A small multi-label image tagger, trained from scratch: 195000 training examples.
Rows from block 5, named by matrix and row number. Rows with one number belong to one attention dimension. Each number is 500 + 50 x the weight over its row's rms, rounded and kept within 0 to 999. All counts start at 0. Numbers have three digits each. After the name is the row's rms in percent of the matrix's.
# q: attention query (model.blocks.5.attn.q.weight, 384x384), inputs 96-191
# k: attention key (model.blocks.5.attn.k.weight, 384x384), inputs 96-191
q.144 091:473601487513452486505489445525390496352504439505533507521496487553520502448439536491542493438509526471587453473517512516534441549494470545546496473529514511508536469432486422456566435657439514588460466440458507518586501518483536478467494494464439490518552516557505519548545463484609524563
q.145 099:494468513537461418557417546497463494500512510504475463488500643534579531482515499566495576568505555446486534353557518554456517544498479501489552529443557510512590511551553394487525485491438531548512480544552499430406488422562492500541503585565453456493448521538441500538494398586502447512
q.146 101:516506426494377426500415513532498496447552551499491491524525570484568493434455545495445530524496582482535459461520528497514483541498452550514542429457510521497587413439545397443578465531471507441521429446506522475509573499464506518536589581457467422449520416474455617533531390525541435514
q.147 091:525502486534422517594445442481495482482478500512573515473503619494551500454511485562512492493493566537534523467527527479521494576561481490486497434555504516552511457493567369545557519520430548542517466578404440551472533474557485516471517574563458507572509455653539497527552387475559471477
q.148 097:498533584435493602540546535452511490595583447508519494415508493501479426452440468558528500515494554514550544528509479492482508457445597474500510515470434435487520401545531493580464524436456490485597535511521524462486500486533612582488502536508479528527503444480493492407533565476470508552
q.149 098:444575493496498468553397525537422532416565535472439464531525596523569579422471520545482478542530558477577471394557536483516520479545504473562518520430437583538504456538497408533573436570455493568524505473563534508423572419493564510505534558483368438516489520521468550463476436577604427455
q.150 098:569534554479616472425606416525440501460451496559547630510543474450469473499539530486503464398486393463448501531566556502417445438491539502519482470497533483455442545425426614464474574447564487514399504531528482528458459555522464554549463398498541574471502497418476448551514532484418643479
q.151 115:510531581507553490484499547501469427474579562455502460511584510484452488551540538478517460437465544411523507533541496501517548520468508533452561487494348493531586542510492458464514440455586462472540470474559536415621503444553605525435546493439517424484513520407527478446485634495548509580
q.152 109:516488475500466482595451572533392438456552524426498364508571527480563510476450552523468540519454518448524478495529433503559547491417507514496603489466437539493526414496572376514478435563468556442544464508530571476589501398487667531450601587483501465495456509525540556499531486542569392520
q.153 112:520620510578466493465458417523486523504422472469537602515520553482476513463516528530556538477500427532477489458535506525420476459527520484577486493547528598496443426475498477534553538539476532543447434463537429470436523524494427487547417542506451562560481502577456554542574355468464489503
q.154 130:486484540430528542536524546451481417539613500468468439496548598564545492529431426467487473513464581457509447501564485456564561571413497482523509541460470501523544486561508437530557467535475473478542513498542556481526555402558598590544598594482455470410492453509408512426526513534574410509
q.155 091:434512492452491448475584562526519514540540490598589555419540510433392475568497509411479559417531507485461443566583561445469466551548531479480484588568447479419493513490420624498536515451494559502529503460576492476543455521469437506539556502497542454481492481391464402475435509412477489534
q.156 097:493541433550519360493467477583446494501499578528470539522420488485535539489486520430429524520464501438537508445494497549508465529570494526509499465514492552556475491384453504463519502520529541487472499463520407449392501568406434461488486476502503453548520521492485501548534392523452550448
q.157 111:404504507463381588529437442562519467525495497467587414420524549511539458471454528529566528476509549432534508490537416467566520485513579490504545473516482557468582396586580432482454524548494528515499545443491587412551473444502605547481581586512534529536580472614585509452566490478538406497
q.158 114:570521517445582501389527462512481496403568494507462621554517509532544466527458526423406491520473489581552413457540484461467442461499510482512459470492437478549482553503499554518567516474526494562482492536565478551466560502479484478489458525545479509425420525392398418560510449569537575488
q.159 107:492490442561451458481528486478518648481476499499490618518468471545493542451549521510468556507575450560458544538525597512536427529542435494568418441511620477524440543437453517493553507479463513544503457497455397612438504594510428497542390503571462521541434570491521462494492468472492587462
q.160 108:490548484481384580531503477497466436536487419507629471376496536512513480533428464518597427459491571518502522493509461475556547442471542531530491497497503513507537395505593436497470569506547503487557533465491521494556449478538566593440536538462524510472550437529565543488539479405526419535
q.161 102:523579456463429497538439534539490470448515529439547447518551616478519478443478558552426580515508552425507476396492521460519495541432532464492542526471427510561566438511535368542529481531507565491545397482522449459549503426479616549521575578514403423445520455514537525438598459506599358568
q.162 111:477547494515551504415549502535513561495419500502503566454506405503439490517547488509522504408540487583495559575492442507455444433551465509528389505534513470506445579490432558530486573439555471589484556499467429549479490521465438530453395424472512566530511538464532468577508467531409630487
q.163 094:410481614480527562507531564501526494622503471525529553440543474470432410468488511477486470491528448471457533618493439467582486462514526526506494489536496419476508470575516438488471528431513423431497574424526555519589441491512493570499457471451504553490559515559507431388478612421510550487
q.164 103:561469566508570514439529462519511563516421515507542546469489436513426492477483448512515469489507403558419544541506528493492449420525512506480403482549490450472500583476411546531479543482463499485463475529508480534482401574459400467506455427453573572499491536484541386560475516422440591452
q.165 096:492463523493535589453498585496533494481526455526485442469515453538482452513476382517449446462520563513500503564479465463560551542419549444463539507568482523544483543626532471557478495474563464491542532473459544473494456493588620544540579493441557511492457533460443483429512630529526496482
q.166 118:445485521468525562566466580466534461537564509514533438471541511553521530480454515557534482533445526414527503490512503476593524566455509530448568498429442491537580525547461416488473422479508520430562507487511599497599453416538655553461530591495450477480532444557557509393503574500545443583
q.167 112:447530505438518521447508584509501415466579540459488479492578505474495473491474468509451449489485560456557473565475508501552571531480566481506470461462472455494568505576460445521470515467533447412561494525500532487584501418561633492463541465436578465443510510467534454411473634482538502543
q.168 093:441441561509496582543492543519535448534508564499609453510562518436453417476506488569532471475549467411533560536513501513516518490466522487479501495530485520448471559601462450545477546443467464447560500474463553451561461457561600554436519516521554513601538463583606495468480566440430540505
q.169 125:519518530553490507469549454549567617552461432543539605511430474459455465496517520469545484443513415591447554529468505534465473421564478507513442506518605523453438563448497595493520534515496469561441517494441449580494527568445390465560466426471561575493498521507527530604515478490439573452
q.170 105:489479527544486527515530564509554564601416478555565552524488405499433502494546551468558505443468429459454522615424508561534537467585491495435493463464545486426416540452491512487402571484516462511464538496452433496602461513445422501531483457457580520545571480486601475502480548424437574524
q.171 106:562517443519529514485444491565510603461401486500463509570421440526438508475554532512542478540499431533494487484459523520473460545590444556452443470485572489499422594376515511476496478528442507522502500528495459561432522554473446478511483412518518555530540551503479552541498411486514587415
q.172 098:555452495512606522463506521499452463484457504459473582538541413457459469621536558430517450419493508512511438624432511435488529519469510560494488446534446409510461571515492552472473481460612439441452532518513467541585519514440511531531434433459637511468447520381545495522491618479495570538
q.173 112:452565476495403392537497440502483490502569498474420427467509575522544522442476453533477516545426508469578478436586483517488532535436564466566567526466431538541560403494534442472516451497494556513539447467499540513521563445548559474475551627498433388457423458464467569496540440610578445485
q.174 098:480442552481594490459558482494587503584381552599474531455454364494478504489582459535557471465517387510414540575480517487504450471572552535430502548512535442450471565527420519541412516458575522511555569478485437563528505539470468481543459470459586571538507538486507494474405494460457546468
q.175 124:482546493477525495508572518555433358459557521475453432529460493549512518550487579467449446416459570424508474499526453497463521484452506587521585549511442484468493427476555499449438467566575455537399523487492533451561590467443631560479539474467549412399568462439533593559569600527551445529
q.176 101:484444566460523542562456499438520472546502529477576497512618478521445493516544541480536490482465501428529553603516472483523551523503567509388513476456415452502516545573487418533478520496493521476556492535508518482630410433529572502427532460467594531578469483506600515436441582435491521544
q.177 102:509434549559550607513507544508504590561481526493540499538477433495454498501513477473535465477480470520419534623399449527457499474500493518437453510545500465436480543495478551530434548447508475537478547523467526524567488526471495532497478436523612598531569527457516472538480603461486532492
q.178 091:482559418528442445521494506545411404438477518465429531574462566485579522549523499437457485487467541543496457473516491559444480456514508550583586487448483486535529472487545456459536505597543577487465488507542547523470506528512467497492555503458491460389490488501460591568479453454537427543
q.179 105:489564433480444470575451455546459479484572511449481457538475629554518545504519494467407524520493576464595434470563478516505548516449456483534553510474431525534592469529579434502569441567511544503506501561488569435455540444536600449521590570535453450476433545501448549547546450582573464476
q.180 090:502605501569418461501513448585437477440468443464490540555454531503556503508491563469503561429442556500563480512465522525486437511500438589527538501512535486597538410450548453499486524642455489543440509536441461453537596539438565479493505502464422497455577481581541613609565462471485468536
q.181 103:553428477575476559449510495483631589593415407507517563481434419499464540477569447484534476464489502539390567572483488445488509520533510422457428468522597549450445488500493550506515555458580482501522528475402449593468507569515406574537428412503492539594455433519447450491438499496432526511
q.182 093:468485493501411501566401511484462466441498541481499473530435557538535587498509497551489520555532603433551550449550454512556536476450450573470574488466466580491572432543559391462549505515416466433561531462511517451508513485523488487540558616564500421551487518467466583480581434580540475497
q.183 104:476525471471492446482515517480414436383623480412438470523508605558499570461444465507455516586519506533496497363519496459467555522513438470535525475473463541546526475449483446480582432540502540499475420524472512491415585473466501418553486570513423464514417488441440523462569405493614422478
q.184 096:515456498482516601475532531494450459481529600552531472529509497510430482611493517485538502467451497459445444574541503510506552477515488490448504426553409410426493495497482577468487531434567472464539501494467558439567416528554523558508508452441547478445463470381461413426489635524486535505
q.185 122:486468520502470493606472510503527455499556483468529419494495551544568470508437487515509503569491592423509526459548481435525542513458536503499594529423441521516591412528554452473496413530515516446585511441533523437576491473571586498500588564476423429531457422504539541423487573508549393559
q.186 091:559506555477561608404538475437546596552492466567507545441451476524445522520499481456496483443532458510425529609522538450529474460496565418463462526496553436407444542560517599482482564400578461497519512513549521517534489502460389492470525406481550524515525492487506476457501574474430521435
q.187 106:517453450436382448519464554493464460435580503489470409520492542571526547482439502465477533511469566430552470401485537558500513549429536538455577490455443540533614437490511388499544446515535531414561518475464575426538585395546606517519563569506513413474463484522490515444477501557558443488
q.188 095:445438510397601531456538505500473466520533466505493533503564474525419457565521511392438496551464533519459409515573502415420478525478515402522456514488419498513489486572437555526574550440456502482528456507526530453513478538554488476484502471446582467419516520403420384490494588500466535480
q.189 092:563440530491582472399485545456504527575459561576489555465459428489486557546535501485482526572570498424413537535500452439483481556543525449459515497503481472469481437489493601557520491496586562422554483452566471487512454550437424518469457433463537505528378494372480426470412536423488561465
q.190 105:478521546561502571515538446466487491566440520572550473490524383486444524526496550552569473394496408466428537528397480501492497414505525474400509551511455489410451548457452528470401540457517487491483610462487530520581483477409468488465475400526571585594595525488545568518512544408378566448
q.191 125:527564512461442492523432518526452377420485584445505418501589540486483440549469552500453553507413520421533430458510441472532527501470499530484615526485389488501525435492562453450474499493552555502448516506555543450569496429487652556485527557459528458488536507452520510471547526487565469503
q.192 083:448544536516580400511442430520516475451514556509537439463619481484522531563444588445515631449538501462462402457458578399550460594493498564514560468520348491467485522451506572454480477442620517528442466506525512507584419551420524563435513486454515519496510408477489562553570572499465428570
q.193 084:463547511432567445456485496486472382521441530525472486410645544485477444587465533574486543444582518460520439547456587458479523554552596476495495541474386410560463466435460568469532506513509598542474503540567477511541492568551514488451459441490563534506480535487554504481453505517517497537
q.194 095:412509547458547523497506464457496396460535550514471573413620523460461474562483493506552583486561505546571410554397584427497539567519584403507419519522464389527520478511508521535530536526570574486468434486464543526474391457578522507502421493525494551462473531550550497505495574477585515620
q.195 088:415606467465484492487474382474442436455498458521502568365513559485531468499433444595479470446540490498456483514419598497539538523562547474549493467509482462481468382482444510518492492511514447548468435490553479501471445449586552589458480547590514564514483498454497531508484500469503503503
q.196 093:552515480482467554515526522504607568485520438504486553492452423525540578369534441506471469519453520588544562453450422599489483367540513570471456537489550508515399581556489512419446502416511407571424598510462481517474564484533507531483495524451421534467533482489440477489440450516491587472
q.197 105:569504581465483460465487444519448476448474620453532432503548477435532496510466591467523532528450510421487436506483468485440575496480428548413639560478463545464450455449455530466447495484496535531427554477478523371524541462466555569518547532433494479494583482499457548524513597523476425531
q.198 098:476450521550515377439508488518392417525512525462562471456497456524536593455500454564511577509462559476485521456527512534506513548435480482427540562504423435511465432480450447450465420544548543541480479494487526457551498520526515546519479523466552491489540455575475516538561459471517454512
q.199 097:552526534498410476560568477478601489491517507495479521579448476540592443402482550491417517514451520474491480584557496467494547561454507502502510542436504591460524470518476485537536436516548535481468549458439428465567646551443444434522564518475435418570520396532522479519580483561480469455
q.200 097:478567452510566549437439468542439460548523448577468599410587607518485524649497484519512540534634493537517463493420572515548521509506531447592484434515496446566467507498520523485498538489576477543565409589467492524467403509563525495424434528522486549489480553427478443516445541522552478509
q.201 098:435536514461546450522468476444379383475452536481548450526555505570488563528452549557568496542440521467449506462499510435529555533481529435461591458507477509519452447492453435514454469442576570553497494509498557476525446484520583626515499520490488522552496495486565574562520523496572446577
q.202 098:522501546431582414504512555452474426488530596476532525456534502458434525610462536457451591533435501404435466530504494402513564596512514443508566498565472474467488456441506569485514453466521599522539464538531437514515413492468512506534505557462591480538506466496476530500535576445494504532
q.203 090:440499577499556502452436505511442487503434503577533482398592524511457453565581561484452555485513478443548415550545530465544464582488476449487527432548406465504530510533559503556533487531516534538516489550564556420523378510522557516443429534447564490533470483405549450528478562467519476585
q.204 101:520459425499372483481568488511579499495544450437490541549395517551554502386546503515450505515502505551515562486502459615463453436479468490501495556481496626461554479469502503445479518540542444431514521490520481469517533551526450507545526517563524397481489440479511509498520475520444550408
q.205 100:510460486425642424558449533519427487458524573499526449476638558511497461576465521512531543510463468410431404470476482448507546516483441497392546436474389410425506472456524516499493564493542553513533494557535495422539495523493581558507507563427522523517502486505530538485493503444493444580
q.206 097:557542481538450495497529519503588585553563406490497569483430454511477539472460507508572402464507533629577568472504449615518479513557526527593413452479571603495466584484499488449529509524487434514497458437461529607501574452556482432494493517568475485470430578463439429508453471570549536515
q.207 105:378603516508612506524524432441477439504513475539448511456572608493458475582473451534521494520655507530494438505443562461502474532556602423555430452499481436523486527542496559510548487570492574470460472545484500556532433452527555489438432489535443588473478554462462449538470520459592472593
q.208 088:428515474567605475519406510512476512505502562535494512442643564490442489592528523472490544556589539477473420496505563483492546562553581448533467503570415422494559516427513537555533566485455555520534465534543478466531363412575569539520395486479515528488432550442448531466451544497573420557
q.209 113:364514517509580578474481476487448475486459387507539587414532472503494484519452460576525520495602485528557503518443502580605436444603536442489386538491548504560417581511505473485465497454457443548486412551521558544446425450511522524445413502555434543487530555480504490447431449463573547567
q.210 106:544498432481475511465526528504577512558543413479502552499392437502560537435499419532494386473502591640502551545516484625475445471497544523565383530450581587551491526526453519504508427451471385535527573471454521579408529459510487519542467450526482522409473565531467498518511453485465560454
q.211 106:580414492482458495531518536455519520479478503469524451527452452478525457385537547459481510522383470372467447490504446501471586525463458524404597509499516536467482439488459502513496503439512544535475522415468550436592546528420455512611571499427530387578577420525455582485529456434449504425
k.144 094:460525477538540531458612463477572445453454515546551610544368516530402466441547428502518533532594482585550514552508475462485442406468565452525447482463517428458489496455545489544549491522446459520496528497481421529395423504481394513578513486429478553453516480424493455498493496467500593419
k.145 116:585462433481535442455587455560553509505418516496509524441417535574477486492467538543550545510506440474482495563448560455430423539514544454568483464385546453485488491513483488458547511550516467517471495400521505497443508471479390487583479427407582577422447494485459446509404454492438481500
k.146 122:510544479474522515423626406511577479489453482495451485536492570464513474469452512574525564496479403533461473499514510460484414488487571473518465545459461475481480495513486503482550513593503451559427480484555400512475537495445487501584479445425580558418475494454469471493402422446437540498
k.147 105:514496448482526465377578431500605521480463447465530548502441509495462505467512477524526536444501464553436534459445527574448407482501530419553455551459504519504448469534469439440451582553524453511428552437507491496476450524496380537536432449426590498448561449493529487448465475387448585473
k.148 116:438550459453403518606404547486416559531528491492537509479547505521508499520478538470423448515511524435494559415541514489494508492495455565466552528521528561482567532550513483506452466510474491485609520511427589525500574421564560522457515533617493468564509540585517546533605542563535477553
k.149 107:550507472492544499420596454515576509535424528487470489430419478535469492532469528527565534543506480544468488477486578426458434509486504412590454563419539508506539478476446439442524532506535522556469517455553436546399500449441419528563507487445514561434458460480472480500480445479470572477
k.150 090:589432514478540464523430566491455518456487575493476460470592501506411468503589482422562504568521538454617477527450499446568546528588395585492484382526504422479521556474554540482543474414480520473566450602424451422566431602460568462398439454601513522576458547475550546541502485524564564588
k.151 115:468492543453409507610462520494448558554600466510533449515568460473469536503495533478450451515499514461523479429612461500467581467483478494504524469582539503557542528538574534538485447538495517469624488525493543519526567471539558495524528518554489502521517560531522580537613532525528475557
k.152 108:439568456462455532499550443523523545540509446491541512463470559435513533532535523561420457520504437518456515445629551532391518485458561418517533565531516545534521378552487460493589555588489499494561499552567505561450590441541531515607592508434490493441441517456458521454553545498443466575
k.153 117:542518545523560530462533441520573451528388538509424543527390503565508515518528513568555572541534395558442488555419545454440446525544557433532500467478484418491510517491426517544539533544469484549428536448525404511465475562465417507563489448398509561466466521467486481473439393477489543430
k.154 128:493582448417390477586486519469483555564568465496564469454449549524480491523488434424487367514478560468502548411606454516496463547455473540455509513472521603544554504622525520506508470506522524503585485532501616539493580445566540514544517585585475507546514489491494546493580562522525445514
k.155 103:484460546475473481585384557508465538532536479522548488494548452465535534486592491491494479536549571402510512472554480521460605472494423583459574422567510520571500546491491520550476467535553560479617516528484558463556488520476585503464559496606499425578550535557552518562532577518533478499
k.156 121:545470526488576516398547457564540463469459505463508507488440503505458492485518549510554538481548426504492427592468497452496474481490522473537519511473453476474497454415463489451553507527533476523426515422541400525416462551441452505499481482400564558455495530407490398458424465505445583498
k.157 108:480541541552365565592499507427497573562537387527584518504432448408507481495456484520380463578454475522455515391578519546426452443491534474566527529530557591420482423585423537554523557564463518499550547485465547472439474410579537484561527553462450469538454435532458569520547597476468481484
k.158 105:612576487431573497493505491576514465452515573534533432442591589486487476526511531460553407490468574474622528502545418454539463500500414602464482475457433398567430543476541450468562455458551542482463464538488512558446587521446489528461426495580515523416475515435514427520531399549553533524
k.159 105:471468457495568472412524475493570534445402614499454482549483492543499472513495437483570543474529491605441442513436540508532444564549541488537452461438463414505499530425529477512507520445540463481480488427478432521449465557492450530506434431497572559499495450453534398496421424502528591415
k.160 105:392545495575393577567544459379534562531552456578552512522461456466490528409437465523438456527455469543429566419555533566473436435506547466522488586564513610431489460608524540509458545540430493514505596518519539557503542458487476476570557551432482552499484418529585599497551556442488483471
k.161 099:481581469510437498433574494557521494516483476482469523502370464468519437501541485497463531549531375448410467536542563499371466479467576405504448468407521493537511444510459508568615573603529491532525548487503521570384542394503482524620505469440512480456519458414448522466446483475496514501
k.162 111:486443521512614562563368551432489512495503566444447489498533491501452555514482535472529483521490588532543488558406426443610503513593439514419491482522503456429476492415506517443451464370436486480450482485503496441555426571518484499408442488517450516538540521517544515474495477551497516468
k.163 115:478522544483428518557444560461441505485545495507502512457565471480544499535502514461447474485522554516501524483564516515537539471554434554466509469583527521511512508552507576545506454499463525450625498533492576448564466494529560513462512524567486426590475509542486538541540542527518470518
k.164 108:463437469537515498526396541445441527463511552464462511517567437573530507481556518448473472464494583492563513516467497510563559557514451545469568443562496555494529551462558568510499470424501491484564464514426525435549484498488569460398522499627522472569530535533533467491525559556521519488
k.165 115:449534464472379516557448599465429512532531477476540498488496450478474539495449462440485375538519594509555583418567488574555497521491450566424505471550541548500560528589523477536495507483492538523594470512427619484496556502550542497495517526615488493557477493511533584501595557545576417540
k.166 125:427492525497386502591469549465473508561590447489555520486498446502538481459487491466469409559513584479486550408549535544485564512499517459476533545566557613499543513548541492526479465491494503446642521560456570472500505482564541453503573570548434498553529532569500534507549579531480446524
k.167 121:504549517447407478586412552488445496487603450536547501518534476448479516470480473466444461552446586486537506461608430524507515513457479501481575473547539606485575529572532524496481489477515511456572534527493589490558565430581594496491561518560495498584488519555508563488590565509554460521
k.168 104:488492574540392511556480566415478587545498457485513527531572491433526497442478462481459476549495589477522490466585445568495520484487494517435528521590578592494556468504488532516493465483425568518621480566509540512509500495579519538494560502552485410546550510584514609536574593524496414555
k.169 119:485514532559600550489456470439516490516433585482444539542448423593526526482514476557555579451504463515510443584438534475528524522599523501504428516516456444449425486405470468538417416450424476470382450448449456510482457585468500491452415486467448475463490457505484487503462441499485532440
k.170 108:408458527539486538502461499441466488460499468550536502560500409492528528554532471509491564498443540484509487519448474502563512515517502500503531523561505545431546469505525541575445505497505489456504485544511509487575463518551549486413569527554484468554517443511524583522530618518507478550
k.171 115:512495532500567498386545434563537504498402475516479546515510477542516552524480500494509586480553455564500422546406526503484498485517497501523444522427467426499465502439486462520468463476488448504372464432540455494504446500457440512456463426386488548435526485456494457455421458448476518506
k.172 107:515518545461517544599380548463479468492572474519511489539640528469492501475542481413522456506435557492548491513577466522517520456493470568448569451549486473473554525524563527482542448498513517416551539551513511515557503532530552550431561520607501510565512491495527592509494601532516469577
k.173 120:537515483445506517473596465580512500511437445518487527493421574531484468452443525498480466507484451501448497470547529500441410508478537493529458551464501456535457525538465445472613503566520496558464526450508492567391515502447478539577498480450528501423452493439458463491503448423520542484
k.174 106:447440535496527490575381522423425564483563512496504468505547491537482523506546463496466532473469521502558501496503489515515525476534441501497497440530463489505535499491552547502406484449440515448564475592476556434562450495569565461390492508547444470553515530525473533490566546595516471560
k.175 113:417600473476526544500421445446491459510580459555507532540538540400505563539520536511482454575448489431529498500681499515477492476467478497495522532496460484514478453527547528507509445522502541525454478576559522561483518437507598501554547534511473476485523533532472594525613531502471492529
k.176 124:500490496504404493599443531429410517543517480513502524449514485508518478519545480449482443491477586491536536474579492495526585464470487533458481477579486536508548505555566522547457517512513502463599472588437531440581531464548581525498556571565496444539544525558508598538570604558488479498
k.177 116:465516533522466542618446597450447547504494487473486534535577444470531546514523504505439464515463603432487483515515502565517548451576454509427542460545482578447475493467574531504445464467434524488570487573451564490623449531516587504456566530575483463539523505601500595487520591505503423556
k.178 095:470538496545570492463565431505518422413533485480513481547452567566505501459527541574604571532553453500549448567570513501432442503436584495517471532528422498487506417454526471547566501544548503527415540459501447511433524544487475518550451499461523538482463567389475496484508484432512521469
k.179 114:521516473432554517421623456572520479535462487530502514524497568470461481487439527519557512541466401468526448525519546495432470527469514473512455567427494513552476453522498471433577567573500446480476504457564483547433557449483454547581492494420497579414509543465433425480485466428495481457
k.180 106:517492521550556494416536483476584468447440475520465581550432492519485505484481530557532595508499450570474452578463519521498456493460593467543512566464423451458479452481493447461532541506462450566403488451479380531453457486466479523550513449377501560407541490444514435460486423435468565508
k.181 103:485487491578465491546444492465543562480446575511496499555481431603470553521505517495465474460496504544467531427402446524586470581537471600523525443511490536469465593511537506500409525438524539491493550550470566450567421494537476458442483447514456433533527483527545522537492563545534483428
k.182 116:517498483469552483409553441535543499524476442521473469516451572496527511524459541585487543510517394557466503532484575514483450492457522431530503514498530459522481439453494484472553558569531489522431546470505398518429522483502421547565466466371536540421470508428435453501417462463437480478
k.183 113:567505451436539443400608456564522459523459525502506493518429543535477529505530498527546519499555467499513444484468548492475438532504547482530453486421525478545494454517479450478592535515521465493427517446529432563431549452440436496540450508439574533402509494425443455464489390403441488470
k.184 115:494545510475439518552387532492474477470586466516570498476604504462533536544544489493512433515482534452531521436520445498513530532489428575452544525549534508524543530561560551520504523532486523468598529564459550508541513522503610494482510563595452489534486536548539593507545579517534415571
k.185 122:520591527466345432512499509456461531551535393566500515456456496498545476498471512433397402579502521460426554446571518564465451459408539435507475561538577582549558503611499454509522559556494494537578488553506526534401554389586554496596575523526502439479435507526455515529546524490501413513
k.186 109:480500534509481485610373528418418509486518541493505500550584423513481506519495525426504491530519578467490565473499451556588590489557451562492584441551520584515552521527546545513460470468531503501557514557499590505595528531524588470488506582599478407579524543589517543487569573537528485537
k.187 103:508600487402494460434565456510590483490509486557472522511415533443562523457491527490499461464455490532430463490570549547455421538435516459537500606502487505548494466555526422507504510626530520464455467431583517559451583466470455507543557503423487528430460538479449528439465497441430425474
k.188 104:582520517458477511616429579493393528476586539460486470490582449553514467500523445407516426516530597369553507463552504496516557539547430574416545443508504535549543517554560537527575516483505569467546450541484524464554518479493505524435534478662451478581512527507476574528588486564561492499
k.189 100:461503497427471479583432514509448460479524517506481510563627505472505523512534531496457527555497513431587475464506501538503563494463452526434516499587470547491531525440511552477515506495587549432581511596473491448573551507530614439466506562576508493568469502525447551511516566555502449565
k.190 108:424486545563512551553412504423431519527533459493526523504575425458557535491539470537493519541482501523528503499494481507518586448561498503434566534570476555405479492449511535503400474485499498447592459606511474469535479547537585466510504487573451422539545456563504601486572573567473448492
k.191 120:522561518521471521576529469455462536541507433545502528548495535434468494534518496498442479559437481429502498518610511549403531489457505448527551496524497561487530423533492491500622521626495503493556491513526526469441525446539531519595594572532501501496434491536460553548536520472518477589
k.192 103:597474530503562537498554546567477450483547474451449476537424430588529473548562511389521463497552424547442409583474522528486531528453476470551499450443502462500489540519490510475524527492513410556524548435539451525451552500561442537542474441444483481461368501410448487482452439541470572509
k.193 105:527426521467496471513528566523475450501478506468467520546405443593526512529599532416543498529550414557451482591504517546482536542466535421493444403468502448559540529510520518504601529504493437476566588429493447496489495474500432526489436448490532545510386552470490413495377444543513571488
k.194 111:596409475419522465426581470554496454448448520480507526528386488516457457506589426446534488482575435593503439546502594509456528526474510430538391458450591468562501495557455477496569547477506435536450535509505491591445549453502434488546466479490572519491443558432465381511393393532516554463
k.195 092:510488453525488550438539544429468441419538444449497486504437511582451468480511399452460494480472447537500467612517643467525547559484553386563433458477598449556489526554466533577439468517458402434565509474433524562494537478538496446512511455472491509479476565452460376453384442577547537502
k.196 116:429542562487490519551464516409541515540500507506504535497563547424478538448434459590440463524484603417465571453528426530541454438494507532448536595546430586422529476485539534519490454432509521506486416549538595512553466496514568509472543471580498498457570471589519532531580556477487420475
k.197 105:588417505433488592528484561506431495471493571395525470581398417559516412424574606431502507482527498537459445589453461514446588553520508529481480416464555476491471595500485463458522562455484493484488542478462495571530581523529489504478413468467468534433422464427472475538479479512469559504
k.198 096:475467402481559577515483609430469471454565457487537516562457385590403495511577481400502539569473510572431501580458528452534588588466510513581417393470576469574461577585493557493398511408554442500512506513462490555577530475480528528503429483452483501457444567451527427502438463521532498500
k.199 098:450563567517473490560478482451545509558504532490458487486607489500599475462472591597452493434465532468488495488531417516482523464453479589466583569479403520454420462414553507504510548535532583468533459513457497447582534511480478429517520454483463410500537451533535550516577529474537431520
k.200 112:531410450452519487399624533514549472518492444505456461519383500554500489551534467402469514541517444529510490594445576522436432491506555376526501479433534466539552502547441474518588467544470434461474561476463462532380519537496438489550481484498544559476432569470475423437416437504433616498
k.201 105:500489438516495538493487526513469462529533501469445534578407462586430457529590493451512506535559461561463508609525556518471562503481554437512449445511599478554547621551459500514441459479454424547558540420535511574481496479554467561498462501451440563483425546389544477572401405547526521492
k.202 124:536442468471490543516569511572523499504487499424454497556421503508514455485600546379556487478554375577517433588457543503445517496445514453533461396466543434507500517508488447494539574522500473493478567467474443575474538552488410567547438484469541515524446542451450435546433413502524562464
k.203 106:548461502444538493443554552519501457504499491420448471574429466576482501480532461380575514541530406565514502573525569509470470500514514436603507460473556454535490523531407447452523535486443447564536556460522398544481499547506477514501425502443493571511446514431471469503402459549453584439
k.204 121:406607547560420478530468540460526489490505522539498510413556529504546555483442517611493490460509603390550493458546477517535510503518468563419576572493399510456525492438513473504406428508506571474505439572495511409550489511479596474518532480565442442553600509595533561463583608453562451518
k.205 120:562436500484549545480481485519491450486522481451513516551438427559447505533561493373584509509500369591523452550500539482478552563484507429507449393471551396500492572453472480483570568504508444532531546488450429585445486549459467575525405504479569571451479536408487430543471416496511552473
k.206 113:414535525533513473481456481462522509479542518534544493416628580457525543506445475595465506460468606405512569452550469501513499499550535492431567562482406518502507469468518530501455432529529536480490389549524533437561448455515522425487588546606490498493522460585505594423601574520509423536
k.207 113:577469454457512473402615532593533492512477518433485485551410535518526478555504430421535540542537432537460516487455597517419516496445565375527402465450573452548523483550473458472573493553508475529497556460457479548405517493527422503486443517503516508506451507477445386494416410518498593479
k.208 093:507459521436534431466534498533477534444484439464527454554370467487475480583533483462489483492559447576487420574529542514456446540530541439604532401525590427541510490529496548532522534554529456455542617466484426487412553489448498554459451574448537522530429530511508392509391484541495588443
k.209 110:484435424441516433434586531448492487458507430471599488543460566508402509513557439474489474545543494543463505469492572532502460519498583376595377441474621525548601514631504512532459470504468411521505524457513492559429473414554530487508488460499511519472441499464439404528463454517481554478
k.210 123:448550519536487466491443473412551504505522466579561520504596529430536525506411441584436462495444615458467602459593501464553514519508519534486549599503492529430583497522581526497428432492520547439492454537502559497523437430515565473460571488581511472500563462596487521453610570522476408512
k.211 106:491496473477471561627452516511439463516588572491470502479519448443458474435597566540550474524545526536570440553489449483502540543516390637419483460546537474487460582457525515437469583435584526502524536431445461499570496504444446497545439401501488495446538436508557585557545500482552461504